config.yaml
model: "sound classifier"
dataset: "synthesized solo parts of chorales (CocoChorales)"
train_examples: 39062
gain_aug_db: 6
time_shift_ms: 50
n_mels: 64
hop_length: 160
input: "log_mel"
spec_augment: true
win_length: 400
targets: ["instrument"]
num_classes: 13
arch: "tdnn"
norm: "batchnorm"
activation: "gelu"
depths: [14]
kernel_size: 5
stem: "single"
widths: [256]
mixing: "cutmix"
loss: "cross_entropy"
init: "lecun_normal"
optimizer: "cautious_adamw"
lr: 0.0017
beta1: 0.9
beta2: 0.98
eps: 1e-08
grad_clip: 5.0
sam_rho: 0.05
steps: 21500
batch_size: 128
epochs: 70.5
lr_schedule: "cosine"
final_lr_fraction: 0.01
warmup_steps: 4300
weight_decay: 0.07
Rows from block 8, named by matrix and row number. Each number is 50 + 10 x the weight over the matrix's rms, rounded and kept within 0 to 99. All counts start at 0.
# conv: width-5 conv, dilation 2 (model.blocks.8.conv.weight, 256x256x5), inputs 0-31, a 5 kernel for each
conv.203:42 41 43 56 70 61 54 49 45 51 62 53 42 37 38 58 45 39 41 50 56 47 43 42 46 55 44 38 45 59 72 58 50 38 30 62 47 42 44 56 69 60 47 39 49 69 52 42 41 48 62 53 46 39 45 65 55 51 48 55 64 57 49 44 46 66 58 49 40 39 71 58 45 37 32 50 43 44 55 64 48 45 49 55 68 43 45 48 59 73 49 47 50 54 65 75 62 48 36 31 72 56 44 35 31 57 46 41 45 58 59 55 50 44 43 43 53 57 59 53 51 52 46 31 18 58 51 47 46 49 50 46 47 50 56 47 42 47 52 62 58 52 46 51 54 45 48 52 58 62 56 53 47 52 58 49 49 48 52 60
conv.204:53 52 51 48 49 28 42 49 50 50 34 43 46 50 53 30 37 41 44 48 27 38 43 44 53 21 35 45 48 58 27 32 38 45 56 25 42 50 52 62 34 43 53 52 45 16 34 42 44 49 35 39 41 48 55 26 35 44 55 67 29 45 50 52 53 32 41 46 45 48 27 37 46 48 51 16 29 40 52 68 25 33 36 39 48 35 43 50 53 63 40 53 59 62 71 24 41 50 56 68 53 68 66 63 59 30 45 55 60 68 12 29 38 49 65 58 49 51 36 11 29 31 33 34 39 31 35 39 44 46 48 51 53 52 55 37 42 41 45 49 40 37 35 35 38 58 56 57 52 44 32 45 50 54 61 26 33 39 40 44
conv.205:57 54 52 55 56 51 52 51 49 47 58 54 50 46 41 59 57 59 57 53 30 36 36 36 33 03 15 24 30 35 48 50 53 55 61 43 44 46 47 53 65 56 53 52 53 45 44 46 49 49 63 57 58 59 61 39 46 52 50 46 51 52 52 55 58 39 49 56 61 71 70 61 55 54 52 47 43 45 49 52 35 40 44 49 55 28 34 37 40 37 36 42 42 42 45 38 41 44 47 48 55 49 47 44 41 54 50 47 47 49 45 54 59 60 59 49 53 57 53 53 63 64 65 61 55 47 48 51 59 66 49 48 50 53 56 26 34 40 47 54 58 54 51 59 67 43 40 39 46 52 46 46 49 54 60 49 47 47 45 44
conv.206:70 59 50 41 31 37 38 39 42 48 42 40 41 43 44 55 54 54 52 49 30 32 33 34 35 68 52 42 33 33 59 55 57 59 66 24 32 36 37 39 46 47 50 48 46 58 56 55 58 65 64 59 54 52 47 47 44 41 38 36 38 37 38 42 48 46 45 53 57 69 28 35 43 48 52 47 44 44 48 58 54 48 46 48 57 50 45 39 29 25 65 52 42 36 39 37 36 39 46 57 25 30 35 43 57 45 44 42 39 38 53 51 50 51 48 47 57 56 49 41 40 37 34 31 33 46 50 50 52 60 77 63 55 48 46 39 40 44 51 60 54 52 52 55 58 64 60 58 53 48 56 50 42 37 33 51 50 47 42 38
conv.207:33 38 42 44 48 59 57 54 51 48 73 64 58 56 46 50 53 52 53 53 53 58 59 51 46 30 41 45 43 36 44 45 49 53 56 53 52 50 49 53 65 60 55 51 49 51 56 59 52 41 41 46 48 51 54 54 58 58 55 50 53 60 62 61 54 53 57 61 61 55 66 61 56 55 55 43 44 46 49 50 47 46 50 50 49 35 34 32 31 27 37 41 42 35 22 57 57 54 49 47 58 58 58 56 49 59 55 54 54 55 51 57 57 56 49 56 52 48 49 53 58 62 61 61 59 43 50 56 61 61 16 20 25 25 26 35 41 45 42 43 45 43 45 53 63 42 48 49 52 56 42 48 49 45 40 22 27 22 21 13
conv.208:53 51 53 53 54 32 38 37 37 33 63 59 54 54 55 68 59 56 55 50 57 55 52 52 50 64 58 56 54 55 65 59 53 52 52 71 60 52 49 48 49 47 48 47 49 47 45 46 46 44 67 62 57 57 55 78 68 65 59 58 68 59 54 54 58 64 55 50 53 59 76 70 65 64 65 52 48 46 45 45 59 55 54 55 56 46 50 52 51 50 30 35 38 39 39 68 58 51 50 48 49 52 55 51 48 52 50 47 42 41 80 67 59 55 57 66 69 73 76 78 52 54 56 59 58 73 64 60 61 68 42 45 44 44 43 59 55 52 55 60 61 57 55 55 59 57 59 62 62 65 61 56 52 56 57 56 57 56 57 57
conv.209:69 64 58 55 53 17 36 44 48 53 13 27 38 46 56 42 45 45 49 61 45 47 48 51 51 35 44 53 56 54 46 51 58 62 67 44 46 49 55 62 15 32 45 53 59 23 39 48 49 47 44 47 50 55 60 32 38 46 54 68 57 58 55 53 51 46 51 54 54 53 27 32 38 43 52 50 49 53 59 63 50 48 52 51 52 55 56 58 56 57 39 47 53 53 55 27 36 46 54 65 41 48 49 52 54 27 37 46 53 65 30 42 53 57 60 71 69 66 59 52 28 36 44 45 45 63 55 50 49 49 57 60 62 60 61 63 55 52 55 55 59 52 51 47 45 67 57 49 39 34 33 44 48 49 49 27 39 46 50 50
conv.210:42 44 46 48 50 41 39 42 44 52 71 61 55 56 54 62 57 52 55 60 48 50 53 52 58 64 57 54 58 60 71 68 64 61 59 61 54 50 46 48 62 57 55 54 55 50 49 50 54 64 55 52 48 47 54 62 53 47 47 51 35 39 42 43 44 36 43 44 44 41 49 48 48 49 51 47 48 52 49 48 49 52 54 51 51 52 50 50 53 56 61 54 51 55 66 79 68 61 62 71 55 56 58 61 68 57 49 47 47 53 50 46 42 40 37 72 71 70 70 66 43 50 46 42 38 35 48 52 50 50 68 58 55 60 73 61 59 59 57 63 49 57 59 55 49 18 27 31 29 31 41 46 46 51 51 50 51 54 56 59
conv.211:49 50 50 43 35 75 70 67 72 71 51 50 51 54 51 23 33 37 36 26 48 52 52 51 47 48 45 44 40 30 43 43 42 41 43 30 35 39 35 27 44 50 53 47 41 66 66 63 61 58 26 32 32 29 21 06 17 22 21 15 52 49 46 45 47 58 55 54 55 54 28 30 32 29 26 41 42 43 45 52 62 57 52 53 51 43 45 44 38 27 47 49 46 40 30 39 40 40 34 27 56 56 55 55 56 33 38 41 40 36 32 36 38 39 39 57 59 58 59 58 46 44 42 48 57 50 42 39 43 44 53 53 49 40 28 49 46 46 45 47 65 57 54 52 50 73 65 64 64 66 34 38 40 34 24 53 58 55 54 47
conv.212:34 42 45 48 56 28 41 50 56 60 47 51 54 57 58 43 47 44 46 52 29 42 49 58 73 44 53 54 63 82 51 48 52 57 64 41 48 53 55 60 54 55 58 49 38 33 47 55 57 65 44 45 44 47 54 43 47 47 51 60 32 41 48 54 73 35 43 48 51 60 46 50 53 52 56 40 47 51 54 60 35 44 50 55 66 34 43 47 55 61 42 51 55 60 73 47 50 53 59 72 43 56 59 62 67 39 48 51 53 55 43 44 44 54 77 75 69 68 63 52 30 34 31 29 19 44 49 53 58 66 51 51 54 53 57 38 49 50 53 54 41 48 52 56 56 45 47 50 50 50 35 43 46 52 64 46 52 57 52 48
conv.213:53 51 48 42 34 61 56 54 56 59 56 51 49 49 49 66 56 53 51 45 52 50 48 47 45 63 59 54 50 46 59 53 49 47 48 55 48 44 43 41 64 65 66 67 66 50 52 55 51 46 65 56 50 45 38 66 53 47 43 42 30 38 40 33 18 21 23 22 26 23 51 48 47 49 44 36 35 31 31 28 39 41 38 37 35 52 50 46 43 38 62 58 60 57 50 56 54 51 52 51 57 57 57 54 44 69 62 59 58 56 51 46 41 38 35 75 77 78 79 82 35 31 32 34 40 18 26 26 19 06 61 56 48 43 36 25 32 32 26 17 45 46 44 44 41 29 35 39 37 35 42 48 50 47 38 43 51 56 53 47
conv.214:34 41 46 51 53 47 49 50 47 42 48 55 55 49 46 41 46 50 45 38 48 50 50 51 50 42 48 46 41 29 10 20 29 37 41 31 35 41 37 26 62 63 62 53 42 47 47 45 41 34 30 37 41 44 48 34 39 43 40 33 40 48 52 57 59 41 48 52 51 50 39 45 46 50 54 13 28 35 38 35 33 33 33 35 33 44 44 48 48 46 46 50 52 45 29 24 28 37 32 23 40 41 43 48 52 37 43 44 41 27 18 23 30 30 33 66 60 57 52 53 52 56 57 58 62 31 38 46 55 65 44 46 49 49 44 31 35 38 39 38 25 33 40 46 58 35 42 48 53 63 51 53 49 44 39 55 54 50 50 46
conv.215:41 44 47 48 46 71 70 68 69 73 54 56 56 52 50 30 36 39 35 23 51 51 52 52 51 49 48 47 49 53 33 41 44 45 41 41 45 46 42 41 52 52 55 46 42 55 56 57 58 61 20 26 31 28 24 17 25 30 25 13 38 41 42 45 49 48 50 55 57 60 23 29 31 29 24 42 45 48 51 53 63 58 55 54 60 50 51 50 50 52 51 49 48 49 54 35 36 36 41 45 45 53 54 53 48 33 40 42 36 27 30 33 37 40 37 64 65 64 64 56 47 49 49 51 54 40 43 46 48 52 48 45 46 46 47 52 49 49 50 60 55 55 55 54 54 67 65 66 68 72 30 34 39 39 33 48 51 52 54 56
conv.216:46 52 51 53 57 39 49 52 51 45 51 47 49 47 49 41 47 46 40 34 56 56 55 49 45 27 30 30 32 34 37 38 43 47 51 35 44 46 43 34 51 55 57 53 46 43 48 50 53 64 49 47 48 47 50 36 40 38 34 27 53 54 54 60 72 46 52 58 64 68 56 59 59 59 60 37 42 47 59 75 35 41 47 53 61 28 35 37 33 31 36 43 44 48 52 31 36 38 41 38 58 55 52 58 65 30 38 42 45 45 42 45 50 50 51 53 50 54 47 39 56 59 65 66 59 47 47 49 57 70 45 46 45 50 51 43 49 52 57 64 33 39 42 44 50 29 34 39 45 54 53 52 57 59 70 51 50 55 53 52
conv.217:53 52 50 55 67 62 56 53 46 50 48 46 46 47 50 42 44 44 49 67 44 47 44 50 65 45 48 48 52 62 58 57 52 48 54 33 38 40 48 70 47 47 51 50 42 48 49 47 48 57 48 48 51 57 72 44 50 52 58 75 47 52 49 53 69 50 53 53 56 67 42 47 49 61 84 37 41 44 50 60 44 51 53 54 61 37 41 43 51 62 46 45 47 56 65 40 43 47 53 69 48 44 44 52 73 41 44 45 49 64 53 56 56 57 63 80 73 73 62 44 58 57 58 49 38 49 53 54 59 71 52 55 53 53 58 42 51 51 55 68 52 50 48 48 54 60 52 36 25 26 39 46 53 64 84 41 44 51 56 64
conv.218:15 22 28 34 32 79 62 53 50 46 63 57 52 45 43 46 51 54 55 53 54 49 47 47 47 33 37 35 35 29 45 44 42 41 38 50 48 46 49 51 65 60 56 57 57 68 58 52 49 47 29 40 45 46 43 47 51 53 49 48 54 51 48 47 42 62 52 52 48 50 59 53 50 51 50 52 49 49 48 50 49 47 45 46 44 32 27 32 34 35 26 28 33 35 31 47 45 48 45 40 59 54 53 51 51 70 64 60 61 59 56 53 49 49 48 49 56 53 56 60 64 55 51 47 46 45 44 41 40 34 06 15 26 27 25 31 34 37 35 27 45 41 37 36 36 53 53 50 46 40 42 47 51 54 56 50 51 52 57 60
conv.219:46 44 44 46 44 69 56 51 51 58 51 50 51 49 49 52 52 47 48 47 70 63 61 62 62 58 55 54 58 61 38 41 40 36 29 66 59 52 52 53 68 59 58 57 60 57 47 48 51 56 41 42 43 41 38 56 52 49 48 44 61 56 55 51 49 59 56 56 55 55 60 52 48 47 46 46 50 49 45 38 56 56 53 52 52 66 56 54 57 66 63 55 51 53 61 64 56 52 51 54 58 51 51 47 45 60 52 53 51 46 51 51 50 47 43 64 71 74 75 75 64 60 57 59 61 56 53 51 50 46 51 48 50 50 55 69 57 53 51 54 60 54 53 52 50 27 31 32 35 36 57 55 54 56 60 67 57 56 58 69
conv.220:69 56 46 38 35 60 55 45 42 40 30 38 48 61 73 42 40 44 52 65 65 54 45 40 39 57 52 49 44 46 32 39 49 59 75 39 37 42 57 78 32 36 47 63 77 67 58 49 46 50 55 51 50 50 56 42 45 51 57 77 55 47 42 47 53 42 44 47 53 62 33 38 48 64 79 45 44 45 56 71 39 37 40 43 48 63 54 49 45 41 64 53 51 49 53 25 36 44 59 85 59 48 42 47 59 39 37 39 50 70 35 39 45 54 66 63 67 63 55 42 50 50 48 42 37 54 50 51 53 58 60 51 46 42 40 57 51 49 49 52 48 47 45 48 58 75 65 55 43 30 44 41 38 45 56 53 51 52 53 61
conv.221:41 41 49 56 63 58 55 54 52 49 71 59 50 44 41 39 41 47 55 63 57 58 57 56 55 25 38 50 58 70 45 51 60 63 70 54 53 53 55 60 55 49 49 44 43 57 54 55 57 59 48 50 53 56 67 40 48 55 62 73 62 55 48 47 48 53 55 56 58 59 77 60 50 37 33 45 44 47 50 56 47 56 58 64 66 25 34 41 50 58 28 40 47 53 61 58 55 50 49 51 65 53 48 47 45 43 42 47 53 60 50 57 61 67 72 56 59 58 58 54 67 69 67 59 51 52 51 51 54 56 43 44 48 54 59 39 48 52 55 60 53 57 57 57 55 16 22 28 42 55 48 50 49 52 57 48 45 44 40 42
conv.222:54 51 52 52 56 32 38 41 42 36 58 52 49 47 46 67 58 56 54 53 26 32 36 34 33 59 50 44 43 42 52 47 49 47 47 46 46 47 43 38 58 51 45 44 47 51 47 42 40 40 69 60 53 52 56 63 57 51 50 50 29 38 43 41 33 46 47 52 48 40 50 52 53 50 45 69 62 59 58 61 40 44 45 46 42 29 31 31 31 26 48 47 47 48 49 37 41 40 39 31 52 58 59 56 54 72 61 54 53 55 52 48 44 43 44 52 54 55 59 62 58 59 59 59 58 46 49 53 52 46 59 52 47 49 49 50 50 51 49 46 27 35 39 37 30 42 47 49 50 46 58 51 51 49 48 46 46 44 44 41
conv.223:72 67 65 66 74 26 38 46 43 37 27 34 40 41 42 46 50 50 51 53 42 44 46 47 43 23 33 37 34 29 40 43 46 48 45 45 50 50 51 52 32 45 47 47 39 12 29 34 29 21 48 49 51 53 56 40 46 51 56 55 52 55 55 54 54 42 45 46 45 44 35 37 41 42 44 53 53 52 54 54 47 47 47 44 42 57 59 60 61 63 40 50 54 50 45 19 29 30 27 20 46 51 54 52 48 36 48 55 50 43 44 50 53 54 52 68 67 70 64 62 45 49 55 59 64 56 53 48 52 60 52 54 55 53 50 56 52 51 49 53 51 49 46 48 52 57 55 53 53 57 51 55 56 54 54 48 46 44 47 52
conv.224:52 51 47 43 36 45 45 46 45 44 51 50 54 57 59 55 52 48 49 41 73 65 58 51 38 54 55 56 55 46 57 57 57 59 57 63 57 51 48 39 49 61 64 65 66 52 54 56 49 38 58 54 51 45 38 59 55 54 51 41 71 62 57 49 33 57 51 51 47 39 71 66 61 57 50 51 54 51 44 39 54 50 50 50 46 50 48 43 37 25 47 48 47 43 31 67 59 55 53 46 70 61 57 49 31 48 50 52 52 47 64 63 61 58 47 52 56 59 64 73 54 51 49 52 55 65 57 50 45 34 49 49 48 42 39 55 50 48 44 33 54 52 53 53 54 42 43 46 48 48 60 58 53 45 30 30 28 24 17 08
conv.225:65 57 52 57 62 47 48 45 42 41 58 54 51 55 60 62 52 51 53 64 49 47 47 44 44 70 62 56 54 56 64 59 55 56 57 52 52 49 51 54 46 39 37 43 50 40 45 48 45 42 68 60 57 58 67 66 55 50 54 63 46 47 47 45 43 33 37 34 31 28 49 51 50 54 56 38 35 34 33 33 40 42 43 40 33 64 61 63 61 60 60 58 58 61 63 55 56 54 54 58 52 51 51 51 51 55 52 48 50 54 65 57 53 51 52 79 78 75 77 75 48 53 56 59 61 42 46 42 45 40 65 59 56 58 64 27 33 34 35 29 48 48 48 45 44 50 49 48 46 48 57 53 52 54 56 57 57 57 60 59
conv.226:38 47 49 56 70 42 52 59 63 66 56 53 47 41 40 39 44 45 46 58 21 35 45 58 84 38 47 45 51 61 59 54 51 49 53 45 48 45 48 54 69 63 50 33 13 48 50 48 48 53 33 43 49 59 76 42 48 51 58 71 35 40 45 53 71 58 56 52 44 36 35 43 44 46 56 58 50 43 42 48 57 53 51 46 45 39 44 50 53 64 48 50 49 49 56 56 54 48 43 37 36 39 41 51 70 43 47 47 48 56 36 44 52 63 78 63 62 67 60 46 49 56 62 64 57 53 49 45 48 54 53 52 53 50 49 62 54 45 41 34 65 56 48 43 41 63 60 53 46 46 42 45 42 44 52 66 64 61 55 45
conv.227:50 52 54 55 56 41 44 44 40 38 41 47 51 53 54 32 43 43 42 30 45 46 47 48 50 53 50 48 50 59 26 37 42 42 35 43 47 47 53 56 64 64 64 65 66 60 55 52 53 56 41 48 50 51 49 33 40 42 46 41 61 60 60 63 67 62 64 62 65 69 51 55 56 58 56 44 44 46 49 51 55 53 52 56 60 56 49 53 56 60 66 60 55 60 67 38 39 40 41 50 25 32 36 34 32 30 35 37 32 27 44 47 46 48 53 61 67 72 67 65 57 57 59 64 68 51 54 54 54 60 54 54 54 53 57 56 54 52 54 62 49 56 59 58 63 44 44 42 42 44 66 60 57 60 71 51 50 48 48 49
conv.228:43 48 54 59 69 57 55 55 46 40 56 52 47 41 38 45 49 45 41 35 47 50 53 55 63 52 53 53 53 60 61 62 59 56 52 48 51 50 47 47 76 77 72 52 22 64 58 51 49 48 48 43 40 42 47 49 48 44 40 37 46 49 47 56 72 55 54 53 53 57 59 54 44 32 26 47 47 47 53 64 46 48 49 53 66 50 52 53 54 56 51 54 54 50 48 57 56 51 46 38 58 52 52 53 60 53 49 42 35 29 57 57 56 56 63 60 68 78 73 61 62 59 53 46 42 39 43 48 59 76 54 57 57 55 56 43 45 45 54 70 41 46 47 49 57 29 38 45 58 74 55 51 46 38 41 70 65 55 41 24
conv.229:40 42 42 43 45 52 47 45 48 54 55 51 43 37 31 62 58 55 56 54 45 46 47 49 58 56 53 53 54 51 55 55 54 52 46 56 53 50 53 60 67 56 50 50 53 59 53 51 51 56 58 55 56 55 48 60 54 51 50 49 49 46 43 45 47 51 48 45 48 52 55 56 55 55 56 49 50 48 50 47 42 45 44 46 43 53 48 53 57 65 56 54 53 52 57 65 57 55 55 61 45 45 43 45 48 52 50 48 46 48 56 53 52 51 50 46 53 53 48 42 63 61 60 58 54 59 58 54 55 56 52 50 49 50 53 61 55 57 57 64 50 48 50 51 52 57 60 56 52 48 44 45 43 45 44 65 60 58 65 73
conv.230:47 46 43 41 38 50 54 58 59 55 49 56 61 59 57 30 39 42 40 31 44 50 51 51 49 43 48 49 45 37 16 23 29 31 30 40 42 41 37 28 50 54 53 49 45 41 46 49 47 47 29 33 34 27 19 29 35 37 37 29 55 54 51 54 57 57 59 59 57 57 34 40 41 37 33 42 41 45 47 52 55 52 49 46 44 54 54 54 50 50 44 47 49 47 37 29 33 32 33 26 48 48 49 51 52 22 35 42 39 26 41 44 49 48 49 50 52 53 52 56 53 57 61 62 66 53 50 48 50 57 52 55 55 50 39 53 52 48 50 50 43 43 43 43 42 65 61 64 64 69 48 52 50 47 44 71 65 64 64 66
conv.231:49 48 48 43 36 42 46 44 41 38 55 50 46 42 39 50 50 50 46 45 29 39 42 44 43 71 63 58 52 49 47 47 50 53 59 31 42 48 47 45 83 75 71 65 58 78 73 69 68 72 51 46 42 41 43 45 45 44 46 46 34 45 50 56 57 34 43 47 53 54 30 39 42 45 42 48 48 48 53 66 42 44 46 48 49 24 31 32 25 18 58 53 46 42 41 45 48 52 54 58 37 45 49 49 50 60 56 49 46 47 44 47 52 56 61 66 64 65 57 48 37 34 38 39 42 30 44 51 55 59 63 50 42 38 35 47 54 53 54 58 37 41 42 44 44 55 54 54 49 44 45 48 47 48 47 29 36 42 42 39
conv.232:56 56 55 53 51 55 55 57 54 53 59 56 58 62 65 66 62 62 63 66 45 44 44 44 45 41 45 49 51 47 40 44 45 44 40 52 49 50 50 56 65 61 59 63 67 44 53 58 57 45 61 60 61 61 64 62 58 58 60 66 37 40 39 38 34 11 18 20 20 10 51 47 45 48 51 43 44 46 44 42 25 26 30 24 22 50 48 49 51 49 51 55 58 56 53 46 48 49 52 54 60 59 59 57 56 68 65 62 61 67 46 47 48 49 50 70 68 65 66 68 44 48 49 52 51 11 20 23 21 14 43 45 45 43 43 11 19 25 24 17 38 39 38 34 30 32 34 33 30 25 42 46 49 49 48 52 55 58 60 55
conv.233:59 54 50 50 45 51 46 42 39 36 72 62 57 54 48 63 53 45 42 38 62 54 46 40 31 61 55 51 48 46 48 49 50 50 45 64 55 47 40 26 53 52 49 50 49 47 48 52 53 47 59 47 42 40 38 64 50 39 37 33 51 49 49 44 35 32 38 40 39 32 50 48 47 43 33 60 49 42 37 28 51 49 53 53 47 67 58 53 46 39 56 54 54 50 47 59 53 49 44 35 69 65 59 44 21 61 54 49 48 42 58 54 52 50 51 49 52 52 57 70 56 57 54 54 52 51 52 54 52 42 58 53 47 41 41 58 52 49 41 29 31 37 43 48 45 47 53 59 66 68 32 38 37 36 27 53 55 51 46 36
conv.234:57 56 53 56 60 50 53 57 56 60 46 51 53 55 58 63 60 58 61 66 58 55 54 58 68 52 49 48 49 52 47 51 50 51 50 51 51 51 52 52 42 45 47 44 42 43 45 46 44 49 60 58 61 57 62 62 60 60 63 66 50 47 48 50 55 28 33 36 39 36 53 56 56 61 67 29 30 31 32 34 28 27 30 29 28 56 53 53 54 60 55 56 57 57 57 39 43 42 44 44 60 56 56 62 74 54 54 56 59 63 47 50 51 53 55 78 76 75 70 66 49 58 66 70 67 37 38 39 38 39 49 51 51 49 45 37 37 37 37 32 40 43 43 40 39 31 33 31 30 26 59 61 59 62 66 62 62 62 62 61
conv.235:25 39 51 59 69 76 66 55 50 49 40 37 38 41 44 32 36 41 43 47 55 52 52 50 48 27 36 38 39 44 48 48 44 44 45 46 46 46 53 66 62 58 55 51 50 63 55 48 44 39 20 31 39 40 47 31 37 37 38 38 47 50 50 52 59 65 58 56 50 51 52 50 49 46 51 50 46 45 49 57 37 41 41 48 58 37 43 48 56 65 29 33 38 44 49 45 49 51 54 57 57 55 55 55 53 60 50 43 40 44 52 48 45 39 38 53 54 58 56 55 57 55 52 42 32 38 41 44 51 64 16 26 32 38 47 41 45 45 53 67 37 39 44 55 71 44 48 51 61 74 32 40 42 41 39 59 60 60 61 61
conv.236:21 33 43 45 49 43 50 55 62 69 58 59 64 65 67 39 46 49 49 48 44 52 54 59 66 41 50 53 57 60 46 47 47 45 47 55 54 51 51 54 57 57 61 58 53 41 49 54 53 51 33 40 42 43 45 53 54 53 54 53 52 55 52 49 48 58 54 49 45 41 54 54 51 49 49 55 56 52 52 57 61 63 59 57 60 39 49 52 56 59 36 47 51 51 55 69 63 57 53 51 30 37 45 51 57 40 42 45 48 53 66 62 60 56 53 54 53 60 60 57 44 44 44 43 45 58 52 47 43 40 27 32 37 37 37 52 54 49 48 50 49 47 46 44 49 33 35 39 36 38 55 52 50 47 41 53 55 58 59 56
conv.237:48 43 39 45 53 75 63 56 51 47 41 41 43 46 53 63 42 34 36 43 66 56 49 46 45 39 41 46 57 73 52 52 55 53 56 59 47 38 38 42 34 36 40 50 66 57 50 46 50 60 57 47 43 46 47 61 52 44 42 47 48 46 46 51 59 48 44 43 50 63 65 55 51 52 56 63 52 45 42 38 34 39 44 52 63 57 51 48 52 59 40 41 48 54 64 40 41 50 61 64 73 54 39 36 37 66 48 37 35 36 50 50 53 54 61 55 62 61 65 67 69 67 63 53 45 49 48 49 56 63 38 39 46 56 68 56 53 55 53 53 42 41 43 50 57 38 42 52 60 67 24 32 41 55 68 64 63 58 59 60
conv.238:58 52 54 59 70 45 48 48 47 52 50 47 48 51 54 49 51 52 56 58 38 39 41 40 43 29 31 31 29 32 45 48 49 49 51 50 51 52 53 53 35 35 37 39 34 22 28 29 27 29 47 51 54 54 58 54 55 57 57 54 56 55 55 53 54 50 54 54 52 50 56 56 54 54 57 54 51 52 52 53 48 53 48 46 40 54 55 56 58 62 40 45 49 50 48 45 44 43 44 45 47 46 49 51 59 41 48 45 46 43 58 59 59 56 53 39 40 41 37 29 53 58 61 61 61 54 54 54 53 56 41 45 46 46 44 41 48 49 46 43 55 55 52 53 58 55 55 54 56 58 57 56 54 54 57 62 55 56 62 74
conv.239:40 47 53 59 65 63 61 59 59 67 59 54 49 40 31 58 58 58 54 53 41 48 50 52 54 32 36 40 43 47 51 52 52 56 60 38 42 43 41 45 53 52 49 40 34 43 48 48 48 51 43 48 49 50 52 37 41 41 37 27 22 37 41 41 40 42 45 47 48 46 46 46 43 38 37 14 29 32 33 24 35 37 37 38 36 47 50 53 59 69 43 46 49 53 67 48 48 48 47 52 47 52 54 53 50 47 51 50 45 38 23 34 38 37 29 64 62 64 61 54 57 55 53 49 42 32 38 44 48 52 49 49 55 60 69 39 42 44 48 52 60 54 53 56 65 49 52 55 61 66 11 23 29 23 15 45 49 52 54 61
conv.240:48 49 51 53 58 70 66 62 64 71 53 51 52 52 52 59 59 56 55 55 50 48 53 52 52 33 39 42 43 42 57 55 53 55 62 51 46 45 48 57 47 47 48 48 48 23 32 38 39 37 51 51 54 58 61 53 54 53 50 46 34 43 48 49 42 52 56 55 54 50 62 53 50 51 51 40 45 46 45 46 52 49 49 47 51 47 50 51 53 53 44 46 49 51 53 49 48 48 49 52 54 56 57 57 55 62 55 56 54 58 36 44 48 43 36 69 69 71 68 65 56 56 57 56 49 35 41 46 48 46 40 39 42 43 48 39 44 45 43 40 67 61 60 67 76 40 43 49 50 54 26 33 36 35 31 19 28 34 33 27
conv.241:57 56 53 53 51 66 56 50 50 53 55 51 49 47 46 63 60 59 58 50 37 38 43 46 46 45 43 44 45 49 65 58 53 50 45 62 57 54 49 44 60 58 54 51 47 42 42 41 41 39 50 48 50 47 48 54 52 55 53 50 25 24 20 17 12 56 50 44 33 23 40 39 34 28 19 56 56 51 44 31 56 49 42 38 31 71 60 55 55 58 61 52 50 52 56 51 45 42 40 38 32 41 48 43 28 56 57 60 60 53 45 48 47 47 41 48 55 58 65 71 61 55 47 44 34 48 45 39 34 22 60 54 50 51 53 52 50 46 42 34 64 54 46 39 31 66 65 60 60 55 29 34 36 29 23 60 54 50 44 39
conv.242:47 46 48 46 46 42 47 48 45 46 30 39 50 56 63 61 63 63 65 77 28 36 38 38 35 30 41 49 51 51 55 57 57 61 66 34 43 49 53 59 52 55 55 61 68 46 49 52 54 57 50 50 50 53 60 41 46 50 56 64 11 19 23 21 17 43 48 53 54 49 40 44 49 52 54 53 58 61 63 67 17 29 40 39 35 41 42 40 39 38 44 49 49 52 57 33 46 52 59 62 48 55 56 59 61 57 60 66 70 79 24 28 30 34 37 70 68 70 69 69 43 43 44 48 50 39 44 45 44 39 55 57 59 61 69 36 47 52 54 58 50 52 51 52 44 53 51 47 44 38 28 33 36 37 34 62 56 54 55 51
conv.243:45 50 52 54 58 28 41 43 41 38 46 51 57 61 67 48 54 56 61 66 48 48 49 50 50 45 48 48 46 38 40 43 45 47 51 52 55 57 56 53 51 56 61 63 63 45 51 51 50 46 58 61 64 67 74 57 57 58 63 69 51 51 50 54 62 33 38 37 34 31 51 56 64 65 74 42 45 47 49 52 34 37 35 29 20 35 38 40 43 40 34 38 38 32 27 45 46 47 49 49 43 50 51 55 66 34 44 50 51 52 60 59 57 57 61 66 60 63 61 58 38 41 49 53 55 52 48 50 52 53 42 46 46 47 48 24 25 20 16 10 39 43 47 48 46 35 42 40 36 33 61 59 57 56 55 42 49 56 57 57
conv.244:49 44 39 37 36 30 35 41 42 38 41 46 45 44 51 59 57 55 54 54 33 39 44 49 58 25 33 32 38 47 52 49 48 50 56 35 40 42 41 40 58 56 59 60 57 47 50 51 57 60 58 56 55 54 52 50 52 55 59 65 44 46 50 53 64 35 41 43 43 45 59 59 59 63 62 50 47 47 51 61 19 24 29 33 33 25 31 38 39 43 23 32 38 39 37 32 39 43 45 44 43 40 38 44 57 51 52 54 54 57 46 52 60 69 83 64 58 57 51 47 47 46 50 50 53 54 51 49 51 54 35 36 37 30 22 23 30 34 26 14 43 39 36 33 29 51 50 45 42 35 37 43 50 54 64 48 52 52 53 55
conv.245:41 44 44 49 57 56 58 56 52 47 41 46 47 50 55 31 39 39 43 42 52 52 54 56 65 46 49 47 52 59 45 45 45 49 50 28 32 37 36 36 37 44 51 50 44 51 56 53 55 57 35 39 44 49 56 36 41 48 50 54 52 53 55 58 72 44 46 49 49 47 37 40 45 46 53 45 46 47 50 60 40 44 45 43 48 32 35 35 41 48 38 43 45 46 48 30 40 43 41 38 49 48 48 53 66 49 48 48 47 47 48 50 55 62 74 74 66 65 57 48 42 45 54 57 61 42 47 48 51 60 20 24 25 28 28 26 30 30 31 30 47 44 40 39 42 50 50 49 44 43 42 50 51 57 65 38 44 50 53 47